config.toml
arch = "vit"
model = "sound classifier"
dataset = "read English sentences (LibriTTS-R)"
train_examples = 15625
noise_aug = 0.002
time_shift_ms = 100
n_mels = 64
hop_length = 640
input = "log_mel"
spec_augment = true
win_length = 512
targets = ["voice"]
num_classes = 2
norm = "layernorm"
norm_position = "pre"
activation = "star_relu"
mlp_ratio = 4
head_dim = 64
fused_qkv = false
bias = "all"
qk_norm = false
layer_scale_init = 0.01
parallel_block = false
inner_norm = false
moe = "soft"
num_experts = 16
moe_every = 2
expert_mlp_ratio = 0.25
slots_per_expert = 1
shared_expert = true
patch_size = [16, 8]
layers = 12
width = 192
positions = "learned"
pooling = "mean"
label_smoothing = 0.1
loss = "cross_entropy"
residual_init = "zero_last"
optimizer = "soap"
beta2 = 0.95
lr = 0.0035
beta1 = 0.9
shampoo_beta = 0.95
eps = 1e-08
precondition_frequency = 25
max_precond_dim = 1536
one_sided = true
adamw_lr_other_params = 0.0013
grad_clip = 1.0
steps = 4500
batch_size = 512
epochs = 147.5
lr_schedule = "step"
warmup_steps = 90
weight_decay = 0.09
adamw_weight_decay_other_params = 0
Rows from block 8 of a small sound classifier, named by matrix and row number. Rows with one number belong to one neuron. Each number is 200 + 30 x the weight over its row's rms, rounded and kept within 0 to 999. All counts start at 0.
After each neuron's rows are labels from the 100 clips, of 14848, where the neuron reaches its highest value: "top examples" is what is common among them; "band" is the frequency band that holds the peak. Only what is clearly more common there than usual is listed. The data: read English sentences (LibriTTS-R). In brackets: how many of the 100, against the usual share in percent.
# fc1: MLP up (model.blocks.8.mlp.fc1.weight, 768x192), inputs 96-191
# fc2: MLP down (model.blocks.8.mlp.fc2.weight, 192x768, transposed), outputs 96-191

fc1.440,176,249,205,154,197,189,219,192,205,256,238,169,205,225,252,106,259,197,238,185,174,214,201,174,198,241,232,204,183,241,176,161,225,156,201,250,192,205,222,197,222,181,191,216,188,218,191,219,164,218,147,216,217,212,173,180,193,193,247,162,222,190,200,153,178,245,207,242,159,149,194,253,245,211,156,196,162,195,169,164,181,190,159,285,189,203,174,222,164,232,208,243,254,171,164,178
fc2.440,263,173,242,245,185,204,195,219,196,269,204,303,183,214,208,192,203,219,216,196,198,198,166,200,223,223,200,167,184,191,179,171,205,189,238,175,138,189,187,192,223,135,186,201,202,194,202,193,156,185,234,169,198,222,187,202,224,202,153,174,200,297,214,194,226,253,258,186,195,181,259,206,195,186,213,209,162,186,210,179,207,194,224,191,196,199,180,193,223,181,201,183,202,200,200,208
top examples: voice: female (94 vs 52.4)
band: 250 to 500 Hz (94 vs 25)

fc1.317,158,212,183,232,273,197,208,253,167,197,167,170,168,225,200,231,171,238,208,175,223,153,157,195,200,202,174,202,191,205,268,196,264,217,182,178,240,196,169,211,195,181,189,212,228,200,165,225,210,222,243,274,204,173,230,170,282,182,208,183,176,204,265,185,178,210,201,229,168,134,240,192,216,199,137,224,202,209,220,211,216,165,208,213,279,156,153,195,224,218,166,198,208,256,185,185
fc2.317,147,217,196,218,232,250,171,165,202,173,227,188,210,172,216,174,195,180,232,186,198,188,175,216,212,208,151,209,220,211,165,150,232,210,235,206,171,187,209,146,235,252,154,208,199,173,160,238,175,242,216,217,173,197,207,209,195,170,228,184,212,172,153,223,220,171,184,220,291,250,160,185,165,187,252,209,206,221,210,208,176,184,190,176,179,145,219,249,198,189,180,186,220,136,220,221
top examples: voice: female (96 vs 52.4)
band: 250 to 500 Hz (86 vs 25)

fc1.458,191,202,253,178,140,204,194,174,210,243,216,225,189,214,178,189,227,185,237,213,229,157,225,145,195,188,210,219,244,227,129,180,208,176,164,209,206,214,229,238,193,214,202,185,222,209,212,161,219,149,207,218,180,174,183,204,198,152,201,159,207,185,210,213,141,186,211,225,198,188,191,269,178,182,206,224,171,151,263,170,208,195,161,207,180,166,235,207,162,151,168,207,234,205,206,217
fc2.458,188,180,156,191,177,223,189,216,207,195,186,164,141,209,231,214,234,226,173,175,226,252,190,143,230,204,212,203,217,158,213,228,230,180,205,236,248,215,216,209,209,224,195,209,213,203,235,115,222,206,164,184,188,196,227,214,180,241,210,206,145,323,222,220,219,169,228,169,273,162,189,149,178,200,223,171,190,212,157,201,114,180,208,216,212,190,202,159,220,210,248,218,155,209,210,218
top examples: voice: female (89 vs 52.4)
band: 250 to 500 Hz (94 vs 25)

fc1.426,202,249,193,178,193,185,175,196,177,152,211,174,192,209,236,148,143,205,200,195,177,225,238,254,203,147,220,216,233,190,187,220,151,210,190,158,159,204,239,182,173,151,173,180,161,220,222,185,232,186,196,203,189,203,183,216,199,198,222,149,191,165,222,197,130,195,195,203,163,229,182,190,220,152,219,236,219,214,153,210,182,152,207,206,188,165,194,144,148,115,213,213,243,151,230,156
fc2.426,212,170,238,235,203,238,221,167,255,196,207,221,167,204,203,202,189,183,202,175,200,224,202,258,203,179,171,198,196,226,190,248,210,211,165,183,190,162,195,169,228,296,193,185,199,252,216,185,210,197,218,207,217,188,161,210,156,231,215,223,193,206,230,178,203,193,207,217,165,191,198,224,239,210,234,155,248,255,190,227,224,158,151,258,225,163,223,218,202,122,198,128,193,231,177,226
top examples: voice: male (94 vs 47.6)
band: 4000 to 8000 Hz (81 vs 25)

fc1.727,220,212,121,265,197,149,176,217,219,244,206,249,205,262,175,215,185,186,193,201,180,228,189,240,122,211,177,187,191,212,176,200,178,204,198,197,197,206,251,209,189,241,158,251,186,243,245,202,187,234,237,147,209,161,196,221,226,179,178,200,161,214,187,172,191,188,162,236,211,172,152,186,232,154,183,171,172,161,218,239,164,216,140,218,260,180,154,234,184,163,217,172,186,200,209,190
fc2.727,236,229,229,169,201,189,217,227,215,270,185,127,141,190,176,216,219,144,212,214,189,210,254,180,195,217,244,204,215,173,176,206,242,237,230,188,210,224,216,156,224,215,197,187,250,216,168,174,187,162,198,191,184,176,198,212,191,182,206,218,153,223,222,143,188,126,262,237,211,197,216,195,242,190,193,155,202,207,174,193,229,191,211,162,200,201,183,181,278,235,253,217,225,269,156,241
top examples: voice: male (78 vs 47.6)
band: 4000 to 8000 Hz (61 vs 25)

fc1.657,181,169,192,169,231,194,205,200,234,209,241,192,182,198,189,253,165,213,218,186,216,234,185,191,176,162,187,187,264,215,209,214,172,172,180,219,255,232,165,203,236,185,169,188,203,235,187,240,201,111,199,212,150,176,194,241,180,191,216,241,163,145,229,235,142,195,213,158,234,188,134,194,220,180,141,230,180,195,157,185,164,160,206,200,229,237,199,188,192,213,181,184,158,198,209,160
fc2.657,176,245,197,221,171,272,205,209,202,226,158,271,213,184,203,149,218,208,154,169,158,188,131,205,189,171,243,229,197,135,153,200,155,213,203,228,166,190,178,241,187,238,200,178,232,232,206,159,166,193,187,203,175,192,195,284,222,234,232,179,192,195,206,176,204,173,236,182,184,159,187,183,156,211,212,221,183,210,229,135,211,208,207,212,206,237,234,176,232,208,192,181,233,173,154,128
top examples: voice: female (82 vs 52.4)
band: 1000 to 2000 Hz (93 vs 25)

fc1.88,220,185,166,178,258,194,174,226,195,212,147,194,216,221,212,154,202,191,212,206,202,159,155,231,199,168,202,208,227,231,224,242,231,256,200,151,180,206,262,225,224,188,246,184,255,209,224,227,210,195,219,153,200,194,234,208,195,171,194,154,179,131,216,219,209,216,226,182,223,175,193,178,233,163,180,205,230,167,219,200,183,189,219,247,195,192,202,192,214,211,237,219,172,174,200,171
fc2.88,188,208,314,218,225,155,197,201,227,170,217,201,181,220,217,181,237,209,200,242,215,178,233,197,250,211,188,194,228,218,255,211,206,245,237,249,205,213,187,255,222,133,203,192,232,155,224,209,205,222,198,221,233,165,227,217,138,207,152,197,170,259,225,193,238,191,186,185,240,185,234,201,172,150,240,236,210,189,210,257,216,204,199,212,207,225,256,210,238,195,203,237,145,211,190,195
top examples: voice: male (96 vs 47.6)
band: 2000 to 4000 Hz (98 vs 25)

fc1.689,146,229,237,180,241,197,247,196,198,193,224,177,205,205,187,187,216,210,274,238,251,239,217,244,196,200,182,188,236,202,156,200,215,205,154,179,221,242,183,226,198,220,195,168,220,171,223,239,214,199,257,217,158,262,191,223,209,151,195,150,197,208,165,178,216,149,238,163,237,215,237,196,198,177,161,163,221,222,204,249,207,176,181,192,155,272,197,200,158,190,192,193,209,181,208,175
fc2.689,235,242,183,201,153,218,194,129,184,221,172,147,297,162,220,206,172,187,217,152,172,179,219,205,210,225,206,227,221,189,193,197,221,207,217,222,201,157,196,189,171,211,203,164,185,183,223,213,202,256,214,213,212,159,198,241,208,240,222,182,203,166,243,207,240,182,207,230,180,176,185,186,221,231,185,235,186,237,254,173,181,196,161,211,202,234,163,232,233,190,165,207,228,232,187,200
top examples: voice: female (100 vs 52.4)
band: 1000 to 2000 Hz (95 vs 25)

fc1.761,185,178,207,214,220,174,222,172,174,196,208,211,249,224,190,215,213,186,213,227,228,234,247,171,231,243,156,238,223,202,179,221,170,199,185,184,192,182,244,200,234,187,193,228,249,231,161,205,189,175,206,190,199,192,141,185,225,163,136,203,174,159,170,208,196,234,215,217,279,258,224,182,226,185,161,224,246,192,225,252,142,243,168,247,136,235,221,201,210,214,191,173,194,155,211,155
fc2.761,233,186,247,229,165,187,175,202,123,211,202,169,210,203,180,197,198,175,199,214,206,214,215,179,215,147,176,240,189,184,187,221,145,181,192,172,173,188,230,169,184,185,129,230,189,244,139,198,162,270,136,217,164,244,177,210,209,226,194,199,214,161,198,205,212,149,233,171,106,160,175,212,233,174,186,208,194,166,203,215,151,180,188,196,188,205,211,224,194,286,182,224,174,210,263,233
top examples: voice: male (83 vs 47.6)
band: 1000 to 2000 Hz (90 vs 25)

fc1.108,235,194,207,180,216,172,209,237,195,186,146,214,220,212,197,231,137,195,199,200,171,160,206,186,213,154,150,153,220,222,195,233,199,192,163,139,175,218,173,281,200,235,187,234,189,202,250,209,211,247,227,197,221,198,162,126,221,222,176,154,223,228,217,222,187,231,208,161,227,211,174,196,212,208,214,210,192,209,179,187,248,180,201,209,193,182,205,223,127,196,181,259,204,169,246,134
fc2.108,214,201,190,200,197,209,206,154,183,226,185,218,184,167,251,182,182,171,182,193,161,196,199,206,209,227,123,189,213,209,236,255,230,214,185,219,189,167,167,213,238,313,167,221,189,220,183,180,247,229,231,250,214,183,208,154,222,209,197,216,178,274,209,188,204,184,216,189,192,169,163,209,167,207,210,235,145,197,186,178,183,199,163,198,228,220,184,178,224,190,170,196,154,170,228,224
top examples: voice: female (92 vs 52.4)
band: 1000 to 2000 Hz (100 vs 25)

fc1.647,132,244,223,224,164,212,233,215,194,164,242,218,252,197,116,173,224,228,190,161,200,223,159,173,206,255,195,174,176,205,119,145,127,178,173,192,208,200,181,222,144,215,228,201,237,207,237,248,230,228,208,213,236,196,202,174,237,168,214,174,239,216,189,230,204,190,222,195,177,154,192,203,229,162,187,193,175,189,183,205,232,153,179,223,181,198,169,184,205,149,282,201,229,195,172,175
fc2.647,215,190,194,215,213,149,188,224,203,190,165,273,132,203,198,195,215,207,236,204,177,163,220,180,189,233,224,191,155,172,185,218,179,212,217,227,193,181,177,221,169,198,179,222,220,217,197,221,195,215,266,178,232,183,174,205,152,115,171,184,238,237,183,196,193,198,179,199,172,191,243,196,229,150,238,209,109,264,212,198,187,215,292,191,207,169,227,253,211,190,235,203,164,162,171,147
top examples: voice: female (89 vs 52.4)
band: 4000 to 8000 Hz (96 vs 25)

fc1.200,213,203,194,209,235,182,225,192,201,219,197,185,180,229,200,174,241,206,201,132,210,212,182,229,208,187,207,183,152,254,170,193,182,114,228,219,227,201,213,205,258,194,264,208,173,206,178,185,141,252,152,210,199,259,196,219,260,200,162,172,220,215,197,213,187,202,271,262,168,169,210,153,245,146,179,208,178,203,170,215,200,214,152,258,154,177,131,202,199,189,204,213,210,239,191,196
fc2.200,161,189,178,265,199,186,202,234,215,214,199,227,179,216,199,183,229,232,236,158,227,187,157,193,220,199,126,216,193,193,212,196,239,228,191,257,177,156,198,206,254,144,269,215,230,180,176,230,175,218,182,198,226,187,195,165,293,189,198,223,221,189,166,220,202,198,182,188,167,156,209,174,216,212,188,215,158,207,207,142,223,167,154,188,199,166,197,175,208,155,184,208,161,220,179,224
top examples: voice: female (91 vs 52.4)
band: 1000 to 2000 Hz (100 vs 25)

fc1.300,173,169,238,223,182,167,200,246,174,177,204,220,216,192,143,161,189,246,246,202,244,179,224,207,237,187,194,141,224,219,189,156,219,217,205,155,201,189,153,201,209,202,183,240,251,137,211,223,193,220,204,155,155,204,222,165,221,205,221,234,147,150,165,191,201,232,231,252,193,219,174,278,194,196,175,228,198,222,167,206,194,145,212,174,259,190,214,186,251,80,192,191,192,145,177,178
fc2.300,217,173,172,241,220,155,203,210,240,171,209,169,210,149,198,148,179,189,174,190,217,133,159,176,213,200,239,215,208,239,244,256,204,201,208,154,191,190,182,180,196,167,121,211,208,215,204,159,201,207,190,190,228,212,195,212,216,149,159,193,234,186,206,148,128,261,180,194,203,197,201,232,194,187,194,205,284,198,180,211,179,224,253,220,229,190,271,189,218,236,217,204,203,193,225,209
top examples: voice: female (95 vs 52.4)
band: 2000 to 4000 Hz (59 vs 25)

fc1.392,256,170,206,188,174,179,183,245,162,175,206,205,179,276,196,170,226,213,223,189,205,224,174,281,200,170,215,170,251,236,208,191,205,209,186,201,156,188,177,230,240,233,234,182,169,134,175,214,222,221,227,171,206,199,198,222,230,200,208,196,171,216,207,218,223,218,278,167,207,202,191,125,180,191,220,189,255,202,202,186,226,171,195,181,198,217,287,187,179,207,173,187,229,140,203,151
fc2.392,235,232,150,196,193,170,201,214,146,176,181,187,296,198,206,148,204,217,212,210,188,137,248,197,155,194,178,215,224,168,187,195,187,191,198,248,198,219,188,238,213,188,186,163,214,186,159,173,195,189,182,162,230,234,245,159,144,188,188,190,215,226,138,227,208,172,158,181,168,200,203,225,271,191,210,213,226,191,202,204,197,204,208,226,212,238,190,251,271,220,155,225,194,190,188,174
top examples: voice: male (79 vs 47.6)
band: 2000 to 4000 Hz (99 vs 25)

fc1.138,203,193,233,158,165,195,183,183,216,193,282,224,216,244,238,187,177,251,257,205,157,176,196,177,233,223,215,179,183,184,196,256,220,218,149,175,169,255,205,164,228,203,211,201,210,172,227,187,189,152,158,226,186,168,204,194,224,212,174,222,190,197,160,164,140,263,154,181,207,208,235,207,197,165,168,175,172,218,160,149,229,117,199,222,184,214,197,218,251,167,208,203,237,217,249,225
fc2.138,259,229,252,197,216,231,215,251,181,203,170,197,147,230,168,223,166,175,163,202,238,194,190,181,139,179,189,214,176,205,183,201,201,226,176,177,214,176,181,196,215,172,231,184,195,168,240,190,201,159,208,180,220,224,187,194,236,216,199,151,200,267,221,215,223,203,225,223,230,147,199,189,146,227,255,207,190,167,213,171,194,157,221,199,186,182,248,180,198,124,245,178,202,229,168,136
top examples: voice: female (99 vs 52.4)
band: 2000 to 4000 Hz (99 vs 25)

fc1.505,183,192,202,203,216,159,154,232,160,246,197,200,228,208,188,204,251,185,215,239,243,215,179,175,150,221,217,202,211,296,259,202,228,178,188,189,228,200,198,204,249,209,176,181,269,209,221,195,175,196,254,146,193,197,233,217,208,113,186,192,197,183,236,231,178,234,185,236,222,229,183,185,227,176,187,197,195,180,202,205,184,157,190,242,209,235,214,168,211,146,204,192,184,103,185,191
fc2.505,200,214,202,206,204,232,191,190,172,184,195,136,187,237,214,191,236,216,150,228,214,196,147,212,250,173,234,194,164,168,198,233,247,231,207,229,212,217,246,172,246,210,180,182,184,211,199,206,214,224,235,240,186,144,200,241,228,189,206,219,231,255,232,173,209,144,192,215,151,170,185,197,252,185,195,191,187,195,215,245,188,179,214,205,219,197,228,204,222,221,214,239,209,182,197,274
top examples: voice: male (85 vs 47.6)
band: 2000 to 4000 Hz (79 vs 25)

fc1.563,189,188,225,203,177,193,193,179,161,165,179,212,175,219,198,179,258,218,237,202,206,215,198,247,209,224,207,182,261,233,185,212,228,190,200,222,184,195,220,165,236,223,202,201,204,206,167,238,201,179,169,212,196,170,193,256,186,218,207,141,124,148,191,234,185,219,219,172,251,254,250,175,245,163,168,160,231,171,194,223,190,115,209,204,188,190,236,202,192,164,232,221,207,212,243,192
fc2.563,223,218,212,193,146,222,204,145,232,211,180,137,239,183,181,178,224,201,230,207,223,196,265,203,235,229,190,178,158,201,217,229,237,220,209,203,175,171,187,215,198,198,214,208,170,163,195,176,208,209,169,227,183,224,260,202,167,147,258,200,252,137,189,196,169,168,197,202,187,189,193,205,204,229,192,179,162,221,222,199,203,224,204,217,188,231,211,158,216,223,244,230,189,220,218,210
top examples: voice: male (83 vs 47.6)
band: 2000 to 4000 Hz (62 vs 25)

fc1.333,218,215,179,257,152,258,184,190,170,166,195,188,191,221,197,235,164,216,243,179,167,209,206,189,232,218,196,144,187,229,183,213,206,232,155,201,163,217,234,180,253,178,115,188,193,187,233,167,184,200,177,200,239,205,246,221,235,126,196,239,163,180,203,162,170,235,143,209,200,200,185,222,204,183,162,145,219,132,226,139,193,158,208,181,185,174,195,206,193,172,186,216,233,216,174,204
fc2.333,291,162,153,196,203,145,186,149,232,157,190,181,232,190,171,208,150,204,216,161,233,191,206,166,228,229,248,242,175,208,220,292,245,192,164,145,212,181,164,158,234,211,203,217,182,237,202,227,201,212,202,226,254,195,173,195,245,245,177,133,251,182,204,179,265,165,175,192,254,224,244,221,165,157,184,202,211,194,181,221,205,181,186,213,199,172,180,197,201,170,203,232,201,180,185,142
top examples: voice: female (93 vs 52.4)
band: 2000 to 4000 Hz (67 vs 25)

fc1.410,234,210,209,208,188,216,167,177,206,170,219,224,179,205,194,156,222,205,232,224,185,231,200,200,180,200,188,165,154,211,195,169,183,226,168,198,209,256,227,173,208,204,204,256,236,231,177,169,221,197,183,234,188,229,233,224,230,221,207,167,195,167,230,214,189,196,193,271,153,160,208,166,202,196,132,208,236,172,207,209,182,195,183,195,253,162,134,180,225,216,154,197,229,156,202,202
fc2.410,161,201,219,228,178,201,218,270,151,213,152,148,218,239,175,210,192,216,206,207,174,214,211,222,213,207,163,157,165,203,151,196,215,213,171,194,155,227,184,197,226,324,168,208,208,255,251,206,168,164,214,169,206,196,217,161,176,232,189,171,229,178,142,209,272,237,203,188,152,197,190,207,215,218,175,224,238,208,179,224,151,199,196,219,210,199,201,204,170,219,203,225,197,214,208,186
top examples: voice: male (100 vs 47.6)
band: 250 to 500 Hz (98 vs 25)

fc1.1,161,162,208,221,167,203,213,179,216,220,218,255,241,195,227,205,191,181,168,195,225,149,179,198,181,233,201,184,230,197,211,171,218,261,215,197,222,220,214,211,242,208,192,205,222,177,192,142,199,163,212,205,232,202,168,172,206,143,263,206,212,178,179,191,151,190,177,226,226,197,212,207,250,206,159,153,191,213,212,236,176,201,230,190,209,219,236,144,235,164,204,212,169,192,157,208
fc2.1,237,205,167,207,203,186,209,193,182,217,197,251,205,190,182,183,182,188,194,204,189,228,217,183,185,216,200,202,207,231,182,227,240,263,208,248,229,220,264,220,151,149,179,156,207,219,295,157,166,184,229,199,228,218,186,170,225,209,177,202,210,195,195,253,161,259,215,187,158,212,195,208,179,278,170,252,170,205,202,173,171,219,210,209,200,221,176,202,189,227,237,236,278,200,185,213
top examples: voice: female (100 vs 52.4)
band: 250 to 500 Hz (97 vs 25)

fc1.609,181,201,225,213,223,144,174,209,161,227,217,196,225,192,207,201,230,216,166,202,270,232,254,216,159,214,187,159,243,241,198,206,197,221,241,205,171,207,212,219,243,215,196,192,279,198,207,204,178,188,239,179,218,165,236,219,176,236,189,225,154,176,194,232,180,216,216,211,256,221,201,162,248,169,159,201,255,204,200,203,201,195,195,275,171,248,199,205,202,165,202,169,194,142,199,186
fc2.609,193,209,225,170,205,206,185,209,217,151,182,118,237,192,213,194,206,214,204,232,212,235,263,205,227,195,203,192,201,221,201,201,200,197,170,185,192,182,161,189,203,152,137,230,196,202,166,249,155,227,209,255,217,178,255,215,194,208,148,186,212,252,225,245,207,188,236,177,168,181,168,157,222,187,216,167,215,191,180,225,239,191,219,181,190,289,222,203,254,211,156,259,234,171,206,243
top examples: voice: male (83 vs 47.6)
band: 4000 to 8000 Hz (67 vs 25)

fc1.214,251,178,220,218,186,191,173,205,252,201,232,214,185,191,191,173,210,232,251,191,213,210,198,193,206,186,166,208,176,198,135,163,174,230,192,225,208,157,250,153,209,206,218,174,206,214,238,179,195,224,224,231,215,190,110,195,154,214,223,255,210,215,183,278,205,191,180,189,192,206,194,184,216,145,164,114,216,185,193,234,214,196,206,233,147,188,194,168,202,181,213,179,195,203,156,166
fc2.214,160,173,175,150,230,209,187,179,218,190,230,162,179,158,187,213,179,167,214,159,207,231,174,208,174,197,188,182,181,214,197,271,296,237,236,177,177,191,183,217,178,158,173,178,199,260,257,200,181,149,230,235,199,197,136,188,163,228,281,201,187,238,214,192,200,170,199,199,166,191,171,197,206,233,195,256,193,251,218,199,176,226,166,200,228,231,206,219,253,184,218,180,200,191,203,166
top examples: voice: male (89 vs 47.6)
band: 250 to 500 Hz (100 vs 25)

fc1.27,226,133,203,189,196,160,181,224,219,173,175,222,236,212,173,247,177,165,188,198,160,197,182,250,216,188,208,187,225,234,214,186,285,207,150,153,147,216,144,231,199,147,200,203,175,212,269,234,220,244,216,180,253,176,178,176,185,214,143,174,241,225,201,252,191,213,194,180,238,233,205,206,170,258,243,203,224,240,236,188,216,183,234,184,222,203,216,197,127,229,202,223,219,231,184,175
fc2.27,171,220,201,207,231,188,209,145,178,231,188,187,223,209,245,237,202,174,184,204,179,230,176,223,190,200,146,255,221,195,225,198,243,197,231,206,158,181,158,210,197,258,169,218,147,175,276,219,202,247,221,199,217,172,224,162,96,201,186,221,186,283,187,207,243,212,231,175,235,198,200,188,221,191,218,196,146,223,229,191,194,209,155,200,191,223,174,204,271,187,206,219,175,195,217,180
top examples: voice: female (97 vs 52.4)
band: 1000 to 2000 Hz (80 vs 25)

fc1.570,203,156,151,184,229,215,235,162,196,239,215,177,171,213,229,208,175,191,178,233,253,153,226,181,186,195,214,172,209,209,235,197,175,193,218,236,241,172,183,217,238,210,155,211,200,203,193,165,247,152,190,213,175,245,278,196,208,166,130,226,208,206,186,169,223,237,135,176,233,243,179,184,210,209,143,176,238,191,207,237,191,154,209,182,208,209,231,233,156,183,191,148,231,115,224,193
fc2.570,187,130,237,167,186,182,196,208,212,191,170,212,211,186,218,202,199,165,211,204,204,157,189,235,207,188,264,245,198,196,214,183,155,188,201,238,177,206,205,194,210,200,137,211,195,229,177,192,251,233,179,267,229,237,234,254,246,198,195,176,182,177,213,127,243,200,234,174,150,179,179,193,189,197,173,219,170,195,196,222,196,196,184,183,239,217,189,173,222,163,214,182,191,235,198,154
top examples: voice: male (75 vs 47.6)
band: 4000 to 8000 Hz (51 vs 25)

fc1.47,193,166,263,194,164,222,182,229,178,173,162,182,201,202,148,210,185,186,169,171,170,232,221,244,186,219,209,177,236,220,142,225,215,179,215,198,168,182,187,206,258,237,190,174,263,192,199,278,194,175,213,199,236,181,218,231,215,176,178,185,187,178,213,225,214,178,272,242,212,194,177,198,201,216,198,216,244,176,158,194,213,172,180,210,214,236,218,205,184,114,214,222,221,213,184,200
fc2.47,231,244,207,224,179,139,226,194,183,160,180,95,237,208,215,181,239,208,186,192,217,214,245,230,198,184,161,203,205,243,135,224,231,205,173,223,230,183,215,216,173,204,189,197,176,196,204,181,191,204,229,179,250,212,197,218,136,198,208,174,199,262,224,186,142,153,204,187,166,200,202,158,241,186,251,167,235,146,183,203,205,206,227,202,220,216,192,191,238,147,192,209,218,200,179,217
top examples: voice: male (99 vs 47.6)
band: 2000 to 4000 Hz (71 vs 25)

fc1.188,209,198,170,208,201,205,211,215,168,242,185,210,152,246,225,192,172,192,226,215,249,184,202,202,195,196,221,210,185,250,179,198,194,241,134,182,203,196,172,214,176,167,228,151,203,207,186,175,174,167,133,190,145,235,240,211,251,250,216,181,187,184,160,175,155,258,188,182,219,234,213,215,245,199,205,221,202,171,214,180,217,183,205,267,166,211,196,199,172,267,178,158,225,204,203,207
fc2.188,206,187,126,189,180,175,206,230,212,138,201,226,122,223,260,229,198,207,205,183,217,187,142,155,212,165,149,213,225,182,203,259,242,174,186,185,221,163,169,198,240,150,236,229,186,179,220,196,212,213,180,194,197,196,143,224,201,234,245,204,267,208,204,227,223,216,202,214,201,233,204,189,160,207,211,187,190,184,151,213,253,209,192,199,226,241,182,198,192,114,259,210,182,180,212,144
top examples: voice: male (75 vs 47.6)
band: 2000 to 4000 Hz (91 vs 25)

fc1.683,161,190,250,220,197,214,186,221,237,166,199,215,202,210,161,217,235,208,209,150,141,230,250,252,224,210,168,188,247,217,161,249,241,255,224,185,205,174,173,259,213,216,188,160,170,191,232,229,179,155,272,163,202,201,242,245,196,161,237,179,165,237,187,264,194,220,235,172,209,216,170,143,184,210,184,210,237,212,225,159,248,235,201,231,234,213,177,193,186,233,157,233,167,194,218,192
fc2.683,237,238,218,222,196,208,263,221,188,229,230,113,190,136,212,204,192,229,176,211,223,181,303,209,158,225,174,203,187,192,177,222,182,181,238,205,197,187,143,230,126,209,178,173,219,197,223,227,138,168,194,247,213,236,178,245,216,191,220,200,227,256,217,224,199,186,183,257,229,195,233,192,185,207,215,227,219,162,166,237,218,194,223,201,200,171,182,240,208,128,203,189,212,191,199,184
top examples: voice: male (83 vs 47.6)
band: 4000 to 8000 Hz (74 vs 25)

fc1.71,257,219,217,202,236,220,236,235,147,231,186,168,215,161,177,216,248,162,196,231,181,195,240,209,227,247,231,175,197,199,219,178,165,252,244,245,170,211,182,194,236,265,273,179,162,188,237,188,193,145,207,233,202,164,255,220,185,226,201,156,199,199,216,223,222,213,195,199,217,168,197,205,226,152,171,166,231,165,225,188,202,249,183,219,206,154,241,189,246,192,173,175,216,202,167,255
fc2.71,199,205,157,215,210,200,214,174,200,139,213,220,209,197,195,193,198,219,151,222,204,200,262,206,178,164,286,227,184,209,204,157,213,185,214,181,217,192,109,249,238,216,236,203,226,188,139,196,203,235,213,242,200,220,209,160,116,151,187,166,208,199,178,245,226,197,135,210,223,154,214,195,204,204,210,179,166,177,160,201,180,242,211,194,193,249,209,182,147,213,167,246,190,171,160,128
top examples: voice: male (86 vs 47.6)
band: 2000 to 4000 Hz (98 vs 25)

fc1.140,176,241,151,192,196,180,158,216,239,188,133,178,193,279,161,171,187,193,197,195,252,179,177,231,165,179,189,169,189,212,135,209,191,264,198,165,248,195,211,218,219,173,209,187,249,186,189,207,221,227,209,190,183,205,195,205,209,221,180,163,180,197,187,210,193,184,228,209,204,236,194,180,177,177,213,252,240,116,230,191,173,158,204,226,210,180,189,198,203,247,215,151,206,211,243,135
fc2.140,183,179,220,234,252,180,221,165,204,160,171,190,172,160,201,214,202,203,195,191,191,213,211,178,192,165,198,199,173,156,245,181,146,222,221,233,246,211,206,229,212,214,212,201,195,184,172,204,206,249,173,182,191,203,142,217,233,220,200,197,252,142,187,257,192,145,164,179,160,243,235,190,186,199,242,226,250,210,223,215,218,186,183,200,205,206,225,222,236,173,195,255,218,173,184,213
top examples: voice: male (89 vs 47.6)
band: 2000 to 4000 Hz (82 vs 25)